config = dict(
    model='sound classifier',
    dataset='read English sentences (LibriTTS-R)',
    train_examples=15625,
    noise_aug=0.002,
    input='waveform_16khz',
    targets=['voice'],
    num_classes=2,
    arch='transformer',
    norm='layernorm',
    norm_position='pre',
    activation='gelu',
    mlp_ratio=3,
    head_dim=48,
    fused_qkv=False,
    bias='none',
    qk_norm=False,
    parallel_block=False,
    inner_norm=False,
    moe='soft',
    num_experts=8,
    moe_every=2,
    expert_mlp_ratio=1,
    slots_per_expert=2,
    shared_expert=True,
    wave_strides=[5, 2, 2, 2, 2, 2],
    subsampling=4,
    layers=8,
    width=128,
    positions='sincos',
    pooling='mean',
    mixing='cutmix',
    loss='cross_entropy',
    residual_init='none',
    optimizer='ademamix',
    lr=0.0012,
    beta1=0.9,
    beta2=0.95,
    eps=1e-10,
    beta3=0.999,
    alpha=2,
    grad_clip=3.0,
    ema_decay=0.99,
    steps=14500,
    batch_size=64,
    epochs=59.4,
    lr_schedule='cosine',
    final_lr_fraction=0.01,
    warmup_steps=720,
    weight_decay=0.2,
)
Rows from expert 4 of block 3, named by matrix and row number. Rows with one number belong to one neuron. Each number is 500 + 50 x the weight over its row's rms, rounded and kept within 0 to 999. All counts start at 0. Numbers have three digits each. After the name is the row's rms in percent of the matrix's.
# up: expert up (model.blocks.3.mlp.up, 8x128x128), inputs 0-127
# down: expert down (model.blocks.3.mlp.down, 8x128x128, transposed), outputs 0-127
up.50 086:434565489549564508491541518534450539506526425534568516363351385359414539495487539518520545516512500491500531508517540494495518513525539522448526523468592510532389591486524468528551477458535471500511488455480450466366513494424459547565502491528671567541523473425511459439485496530477498467501474549491511528533518571440538487522488547523505496468424478491441535541541465582584544558538
up.51 155:430567489549564508492543519533454539507529428531568519359351386360415540495487539519521550512512501492499533508518540494494516513525540522447526524466592512534392590485526468531553472456536474500511487455482449465368511490419462545565499494529671568541520475425513460441484497532475498467503475548490513531537521572441539486523489545521505496468425476490441534537537465579583538559543
up.52 052:433563490550565509489538518532447539506523423534567516367354384361415540495487539518520545517512499488499532508518539496494519512526539523447526521468589508533388593485525468529548478458534468500511488455476451466365513496424456546564504488528670565541525474426509457437484497531479499467500475554494512524534519570439541489521488550525505497468426480494440535543542465586586547558540
up.53 133:434564488550564509492541519533452539506528428532568517360351385359414541494487540518519545515513501492498531509517540495495516512525539522448526523466591512532390590485524469527551475456536472499512487454481450464367513491425461545563499491528671567542521474425511458439484497533476499466503474551492513530534520573441540487522490547522505496467425478490441535539540465581585542560538
up.54 066:430563488549564508490539519532449540507524425533567518366355384362414539495487541519520547517511498489498534507519539495493517513524540523446527520466588509534388591486526467530549476458534470500512487455477452465364513495421458544564502489528667567541523475426510458438486498531478498467502475553493511525536520571439542487521490548523505497469427480492439534543542466586587547558543
up.124 009:434567486548563511486534518527437543505515418536563504374362383368414541495487532518519546525510498478501534509518530496494521517525547516446526529468587501537382593489527468536547482463530455506507489455467454465365519504425449544571506484527660573540533473431506455430493500526482500472497472549497514516531517567438534489527485559527511491472427485495440530552551465593587561556537
up.125 009:450601508542551480472557483540368563520514411537556503435426435444454531521456506542540551472480462441520531475552526471465552533518545512442560558487562481538431563505528470571569493460518447537479455470407448486359488523439406556601528526571593634489575472467543486471519519494524465508418438512458530506551504508423507466533422545525518450493432445498412504509494469596508503507540
up.126 084:453551503554569519492516519537442529498525428533570511364343392348418550496498537505513531519522510494494519518504546506504524498531526521457509518468594513519392597476513475513526482446538463489512487450480443466380514483447454547550500483529682556544525469420493454436470488541484511457503473563503519534517516575451548503518488559532503494462421481504450542540541457579586545563525
up.127 092:434563489549564509491540519533450539507526426533568517363352384359413540494487540518519545516512500490498531508518540495494517513525539523447526521466590510532388591486524468527550477457535470500512488455479450465366513493424459545563501490528669566542522475426510458438485497532477498467502475552492512527534519572440540487522490548523505497468426480491440534542541465584586545559539
down.50 046:507504504508462474480550491508512496468452466489455491606563583571560463464517499535525519422430478475515517440563442501482522559501525427527543534542501473507613482542478527514553543495523542544461465582493536489539471599479536463565484580463436548371522540573547550451582512408541446566408629398462521411505484432524465463502488442462532447543545470490536480415421524410434424425501
down.51 097:525509506501492683488494494506496436387486457503479521531510506515499458486639500413389498472539627549548463614363499618630517494535466485499342465513530475466541503493444499455492517496528595471479480539495501509490487549516522520511455503461468485402488522512456494478495456473500628505456595438599490472503494483491489559458483457514472521502530486532508543475474503475481475462501
down.52 038:504492513521482385487560501506507513519462487504481489589556596552573484472444488569580514427432425444510524404620451436434515543499523454526617551549507483514592499541493525522558543498514502540470480547501526494547476586481521472553505579497476533423543527573571556451567510434535392546421555419399514419514477439525458442513487476472531436528513475478535469423430513420437431440507
down.53 077:523508509508487662484508493515501434383480455501477518549520529535520460480635497428404501456530617541548464596386489610621521506540468466510364483528534473465561501504437509461507523490538603481471474553495506506504485564508535508528453518459462492372494520527475498475511452463506607517430615411576499462501484471503472548458478447506474501506532480530518540455458504452462457449498
down.54 038:507494512525481422488561504516510500494463480504479495594559603560577477464476487552557513419445453453517518429591452463460517542509514446531584553557516479506610499543480530515560547495525526536466472561505526493550476600481533471561494584490472528396539528578566558446568497425530418545406579395414512412510471435529446453503483462472524430524514471482540475412420508407427421429502
down.124 027:488502509491479345478540473496505558567472503480484483568533555547546511499413498596585518466422375441460538360657450417386507551464550450523652527523454487532539469538535523550545512505480447559477501516486545496534492525475506443528529536501463547475528509554569515499555561480547366566464532471412533470507486464524478436535496493469547459539513497479519458461463527458460469482501
down.125 097:466415468493527410516522496558571489480502589518556525650636584669582454465447518531495510457472460478592490442537463451477458470491476513489559409523457506486576496479479494464527478461528582460584539512555513495511479598465591488461475509480390425483485513579545525489489485553488432530478582492417422430515452440492486475471561392505504521506510488490487543463455497479476462525514
down.126 067:524500524531517639491520506530491410392495462536513540522502533502527460485606490427431498450559626549579448611394521580637528474568432512505380474538563473456547534484419501436511521485546624449478486525507480516500478556517529549509454529482507461402505505513492507481477404484488601479438561421530469479513472479497471557444467466536441522476498470538515555454456485456466451458507
down.127 042:515500512525474517482548497522509472437459463500469501602557592571570465462547490506499510419467515477534499485520454527524524543526500433532503540560528470488615499542457530499547547489539565526457462577500526495542476609488544475569474573473456525349526530574537544445568479419529485549387626375474515409503467430527444484483476442476510440525529469498540496412418509405420421418497