config.toml
arch = "transformer"
model = "sound classifier"
dataset = "read English sentences (LibriTTS-R)"
train_examples = 15625
noise_aug = 0.002
input = "waveform_16khz"
targets = ["voice"]
num_classes = 2
norm = "layernorm"
norm_position = "pre"
activation = "gelu"
mlp_ratio = 3
head_dim = 48
fused_qkv = false
bias = "none"
qk_norm = false
parallel_block = false
inner_norm = false
moe = "soft"
num_experts = 8
moe_every = 2
expert_mlp_ratio = 1
slots_per_expert = 2
shared_expert = true
wave_strides = [5, 2, 2, 2, 2, 2]
subsampling = 4
layers = 8
width = 128
positions = "sincos"
pooling = "mean"
mixing = "cutmix"
loss = "cross_entropy"
residual_init = "none"
optimizer = "ademamix"
lr = 0.0012
beta1 = 0.9
beta2 = 0.95
eps = 1e-10
beta3 = 0.999
alpha = 2
grad_clip = 3.0
ema_decay = 0.99
steps = 14500
batch_size = 64
epochs = 59.4
lr_schedule = "cosine"
final_lr_fraction = 0.01
warmup_steps = 720
weight_decay = 0.2
Rows from block 3 of a small sound classifier, named by matrix and row number. Rows with one number within an expert belong to one neuron, the router's apart. Each number is 128 + 32 x the weight over its row's rms, rounded and kept within 0 to 255. All counts start at 0. Numbers have three digits each.
Before each expert's rows are labels from the 100 clips, of 14976, where the router gives the expert most weight on average: "strongest on" is what is common among them. Only what is clearly more common there than usual is listed. The data: read English sentences (LibriTTS-R). In brackets: how many of the 100.
# router: slot weights (model.blocks.3.mlp.router.weight, 16x128), inputs 0-127
# up: expert up (model.blocks.3.mlp.up, 8x128x128), inputs 0-127
# down: expert down (model.blocks.3.mlp.down, 8x128x128, transposed), outputs 0-127

# expert 6
strongest on: voice: male (100)
router.12:121143129083073092108148084094139144161078106126092129154122130143129093148091137168173152123089089097119164089171105086090141181075161121125166173166102108158146075178172124179150157183095134192082143159106158148134111151119133106148165145142110147095118139140152152144198160067147093183097146086097136098147095083127104100173099118078177128196168122095134076126118175120087121085141
router.13:134136142079068091109140086091140138155085118116084116158126138142136090158097120161169139125080093097121154089164098087097148180073147109141156156167096108146152070180158140162139164187090135184072155161118162150146114150130138101133168144130107141099120146137149154148202160065164093181099138082101132097136095080144099104158098119074173128204170127098147080121119183113077121086128
up.62:117168136171162132122148140163099145138152078148184144036014078047087155110115137136150144117143134129117135136138170120127134124147138135114140149111208147132080186117137120138149113098146115129129101091123096109070127107109094170167141143150255161145144116072138116082104115142112127095121121174113139153139146162111159126142117146147116112093065101122110151128129094151156123153141
down.62:157146125144139200129140137122125075079141120101130113111127154142165145134178099075106109122209193124117060206062094176212136092173057081133059189137129144085137119140085141101129133152121131120108120142100156112140138137149140100136125129177121071119126146170118128124097065119121202111119131114149150109136113137124117204105116126156066062106114122186138119120123130119104114110110
up.66:074177110142153119119166128151097160137139082156160156066054039062062142138116171149129160152121117110122152120150154121112142153132163150088158159113170131152042167130155101167171107113140107151135132110104106107035145137069106159186137110155206176143128109099147089123143138131118112125127112142122137139164127154084145106140124142135136117122091124115082125168166123204180175157164
down.66:115185168130110149108166100130123149148129068150138133052041115095142163156125124146139166081097121121123148118130150117118184174101160126079118171151158153155117139147166093171173137122117143178075120129102113153092092130102125153173142170175203178103126112141146139157178157116137132166081111083128150162167101143060087114149068106085144107154101077104096095078090141101105065104162
up.68:139154115172175157121103124144091120109173100141175136048065066068073148134142130108119115164175148126147108154115152148149141112174122143126117151098200127106048174116118135139115103092159111120131112088109103100092171115141098159175115106148224146153135106082103088098093097145115151086112099131141140177105141164121128151105106146162086117083065131155116155152164082182187171171112
down.68:097170137113092102122149133082188141170123125108086100108114105120105132104094138179157152117086125120132186123147111083124119162081157127099152160087130142199168099150149115124154151137113149146117127157142169132066111172106156117133123196142129164117126220168167190116169141091128091123099166113086142086141095127091129052160124083064166071172164104039115098117124174138121116097138
up.71:114186154166146113100135106166104121111142063173156153077049075033079161156146147138142145129152156100109109148133173152129165107141141183121126180136201123116113157107126124156133152086146120147116152095075098138095132105084101170189150110174250157155139099090116101109093080133130142089112106163137153166142098139124153150134099156154123110098063099153115154137136104149124139150138
down.71:132132123109122242118092127127146121091115130127111112149140098136099110101182113070050141152128198135146127212012132189195121123133123130091008130115136123144137132138124108107100119110127131118126116124118154120107111166138137146126126108137094133123132189149081161101118150115120219130110151137208112076135119114084138149129121096123135102120149121119103136161146127174120163113136

# expert 5
strongest on: voice: female (100)
router.10:181116173107110139114103136088140100121116134098087093151129179136174118137125060109159097100175147141129071140115103129149116077151083105179109130148102130079186102101086186104102155151093149093116136153140161163182107076175126108110132162114111106145143140129114184115056050116173145086108131119115132121089123101176112170108112150161063126089125104192178132087092092076093089103080
router.11:179113185128125145116107136097129103129121135109105104143131171128165135140125057108164103093188161152154075149113113127154132068163080117171106119148124120078174125096085181095105159148106128080117132144142154163172098089171115133102137174105119108149159138121115182110046048118162148072114118126110118130092122106171109177110112154179070124081123098196169146087091075085100087107086
up.17:091169163132133095104207108142086154133118071145144139122127131129128124147117125160144194066104107090118149105164144118103170167112175147105168165147155131163123128145153104184213143115125109179100121122083110141116083160058089141189161166158180169105178147129174126143159146105153099155082126127102121117205106095093139097141092115110142084141102061105097113093080134125091090104188
down.17:112079116119139077133150129170174144142143184138156162239206185219183084112080127152121128102100087117175136081149119089100108114124134132124161068154103114129191122128137131125156118124138171123179161132167139137141114165113185114097122142096047110127113144160166159143126147156125080140129160108080075094135099084119114088119164055117130141117128113103119131094094111105108101137131
up.19:107155119163151108123166129141092147115149103125151116067096071110083143129122137148149170160128100108129132114171131130110137145133165118091178179112179129155036154145140098180186105112139093153128105115103102093056172133069111122178125112157201177139145123117138062107150134132127108142094119121115150139168130132068127112155104135132137080132071127117070118183168106228128209140162
down.19:112082111117136104128149133161180131115129193130156148223208182234187085109102138143106141093113113117184127106120100100123094110132120127126129063142102127128192112118129129107153113115135193107177159142171138123138109177112191112081120137098045086125101141166157154133125126159118107155128172107091077090142104080125106110125158053129133143121134108120126155092091116100106092134134
up.24:105143094164157120140125132136148134114158143118154123063123042130052136121135179130126137191125115117130128122148120139118111140112156123096150172100146136140023132156134098159135088122138107136141104120129123093048192126087145116160108086147156157136110133131114056118141134149113121141120124107134153148128128151085114112134130114112134074145109167100074112206195132248149223160137
down.24:156104162118160148109154108176091147122133132152166184190147207170201118154111111096092105062126094115141098106122156130133163098169128145164115076204136118086175148106139150140154128119123149142140164096123113163179098146177132160131148123132103108123154100131157130182108147147140133144116099108112092116147095079129116164080115086164066132081076081155123122055064089070090063120140
up.25:068163134151168120126160124141102157141159099150179140060090050102082145152119136149118147159121114114126148117147149123111146137131152153078160136120178130146040170126140093153170109116142111139133128103106112125030157121075106163172121097145202170132143125113155075137124139151128111119116100131127125150169124154072126096126105131124129116114085126108064142184168103241146202153168
down.25:105106109115118077132146138129198130132125189113133117197204152214153094085101125167135154110100114116171153108139082091116096138104136113096156106116102144162180103138134124111160112113131171127162149148166169109116112185086196101097125158111047123132110196191163171103153127136118090145123188114078085076143100093095116075151154061090155108144161110087113134114109134130105116129130

# expert 7
strongest on: voice: male (99)
router.14:122157149106094090067150091113123149168082085138103130143111128126125097155065129176211156115091082079122148088185105079081157169107148126124169174157114079151138105158161125176150175176093116172078151149079144143130105166115127119159198153155126152107153133139156152109183142069171088171078132104081141098152086089126111110176076135113168107165142106121129092120115161124097119092144
router.15:097155113160189153139156134151109154120166116140209134018080069097092155121144130122099142123125133105124146141114135137137127142144165134110121152112207146153033189136139115155170100077141087138139115080119077106070145130087121153203111113146252171145134124115134074099135148159109141117124116134147122145151140168106122109123121132129130099108067121105109140138141100159161149173150
up.21:148177174152157133099137129147061152146137048143155118057036132057128160127101094139163141066148116102099127126145153115117158128147136119128142167127182141127126175127146134158147129121125096150109105106086107129130089118144072147178174174161245165136186116083140141104121118124146125112092108155106155143129141129122139141141093162142111103101059057147122120076071087106134074125126
down.21:127115107094105211132079146147118160127089113116100124127130089147091138098173128097077129170123157068063170184055099171153092141110165083121051155125122111154083110161141116166083120134128098148138109138116127089099143144147129068166122075133115156123146147146067107128172159116113200118129127135207133112131146132120128152169150142102181094129146152100112090188174105195131192111140
up.23:189152167157162165106063125145059139124144086135157109065062138070132175137135083102135104111167145109095102157106148150144159095143119112155092149127186142099119170110125153144076133094124101134115103088098089132164126087193069136156148130146225151148174108075086119105091107154154168096110100160148160161087135135152139174133104170151110103097067099162144134107113068110135119147089
down.23:133155131086078141084112101123103162166084092118080124166108140134129064108096116145141140132068114080116182124131126089120142169094171113124126163125112087188153097186179125170119149174114103157098098145078175130137110164143109101161169131137092186109151158124117153104211175057125123158076180132136154059133108062126128122189088137109184128185166119116123097128123155114090138095131
up.24:159176169154157141101121125138065151140137054141157117050038130052127162133108095132161137077154124111109125134136151121124164125140136115135131169128196143123128170121144138158134133111126106148105102094088094129135097104158074149175168167154255170139186111070127139100116114126142135110095105150115164153116141130129138145146084166141115102108067062146129127086086084108127084127115
down.24:111136088076094151137103142134148174155088127099082111122123081134080129099136148138111150166084112067060178126119086137108082169081191089104115139087101118180102102161168106183110086126124074168146123155120152088091143140125145061157127104120093185153129173151104126125176186102113143131138153161173125103140157128104154119183161125085187111165166151083095091173164136181139178126149
up.28:141180167137169134097133117145060164151131044151159124060034118054110160133101108141152142067146115096096136125149157119113159133136148132125146138114175135128114179115151133165144123114129087152116112097081112135120086116139057156183168157152235172129190115087132129115108129140155123099106101176116146146135141142119158138136098167146114126098068066149120142080081088114159083141133
down.28:119140136099106218118072117125113141110085097140104127128116080129086123113176119088079130173104174102090153187054114177169136160108159104106036130146140108150078133157134105151075133133122115135111115135102137123078140168137134109165126084133125177099153159139057106126168156104127195133104145124213125104127127115107126147146109132108168118154159150109101111194176125207111193105146

# expert 4
strongest on: voice: female (100)
router.8:160103172093107151135105109125151085112138156154115192157151158159167114170148134096114104128169146181114104142095147145152132113142080159160088108189113115082161106090092152084095184154148192120133192155165128169161114073163151117084139125110097079107112102130102137209108061111169151110147124053144118141101076110158089173080153119141083199106127127180162118128124155116092127101099
router.9:156106167094107147121103104121154083115128149155112189161151158152159115171140139105123100131161139188117094138108150142144128106141081170163094099182113117078169104091095157080100179163140192117127191162164131172153111073167156119088142126106100074102115103138101148203112060111172153118138125058134124142093074111164087172086141105133082202103134128182158123127116164109090127090105
up.20:084170121160169134123154141149098153132146082148172140038033055038073154124120154139141159137136129123127149134139154125125138136144153142094144143106186136149058185118144108147160111100151111127136120099116096105043136122078103157169127123146237171155141112080135102090118126149113127106130112160122136147151141175090153120142121157142131126107080113122090150153153105179182154166154
down.20:143132135134125238118130123137126085052117100132119142153136142144138104118216125076063127103153206155161103197048127201211141126156104115132035115146151111105162133126089131101129142121150191111110114155125127134128118165135147139142099135107111118054124137142108125114128095111129203133088191076180125109129118113127112163100112098137109133127143116148137157104104128103107104098127
up.21:084169121160169134123154141149098153132146082148171140039033054038073154124120154139141159137136128123126149133139153125125138136144153142094144143106186136149058186118144108147160111099151110128136120099116096105043136122077103156169127122146237171155141112080135102090118126149113127106131112160123137147151141175090154120142122158142132125107081114122090150153153105180182155166155
down.21:145131135134123235119130124137127085053118100132117143155138144144139102116214125077063125102153205155161104195050126200209141126155104115134037113146151109104165132128088133101128142123150192111111114157126129134129119167137148139142098136105110117053124139143108126113129095109129201133088194074179124107128117112129111163099113097136109133128143116147139155102103128101106103097125
up.22:087167121160169134123152141149096153132145082149171139040032054037073154124120154139139156139136128122126147134139154126125138135144152142095144141106185135148056187118143108145158113100151108127136120099115096105043137123081102156167128120146236170155142112080133101089117126150113128106130112162124136146149141175090155120142122159143131126108081116123090150155155105182184158167152
down.22:138128140147119176116154125148132095068108101133117137183154180168169107107184121112103133078127168127159115149109110167174145146157114094146097145169154109112193134145089144117154154116158186131099108171128135129150113190123160122167104164112109132024140138169142143102158098090139149150053207042130134085130102092142088133107107090123121099134140107134151143074079128071078079079126
up.23:089164129161171135119147138150085152132141077151171139047035057035075156128121151138139153139138129120124146135138156128125146132146150146095143136109186131146058192115142108143153119099150104127133121095109096110046135125085093160165132119148240167153148111080130102089114125150119129101127110168126135144148135171091158124141118164147132127104079115128091155156154101182181160165152
down.23:128118145151134036119161125133121146154103125140132119180158185156174134117071114172188134090085068072136144063210103073076143147131143114142216167166134119140173143149130141147160156120128101150107120130125136131158114177120126117164144169151133146099168133173171165094160139100150052151081126093056137077142106088141100090138111132125147084137118115111146112092091129093085096097136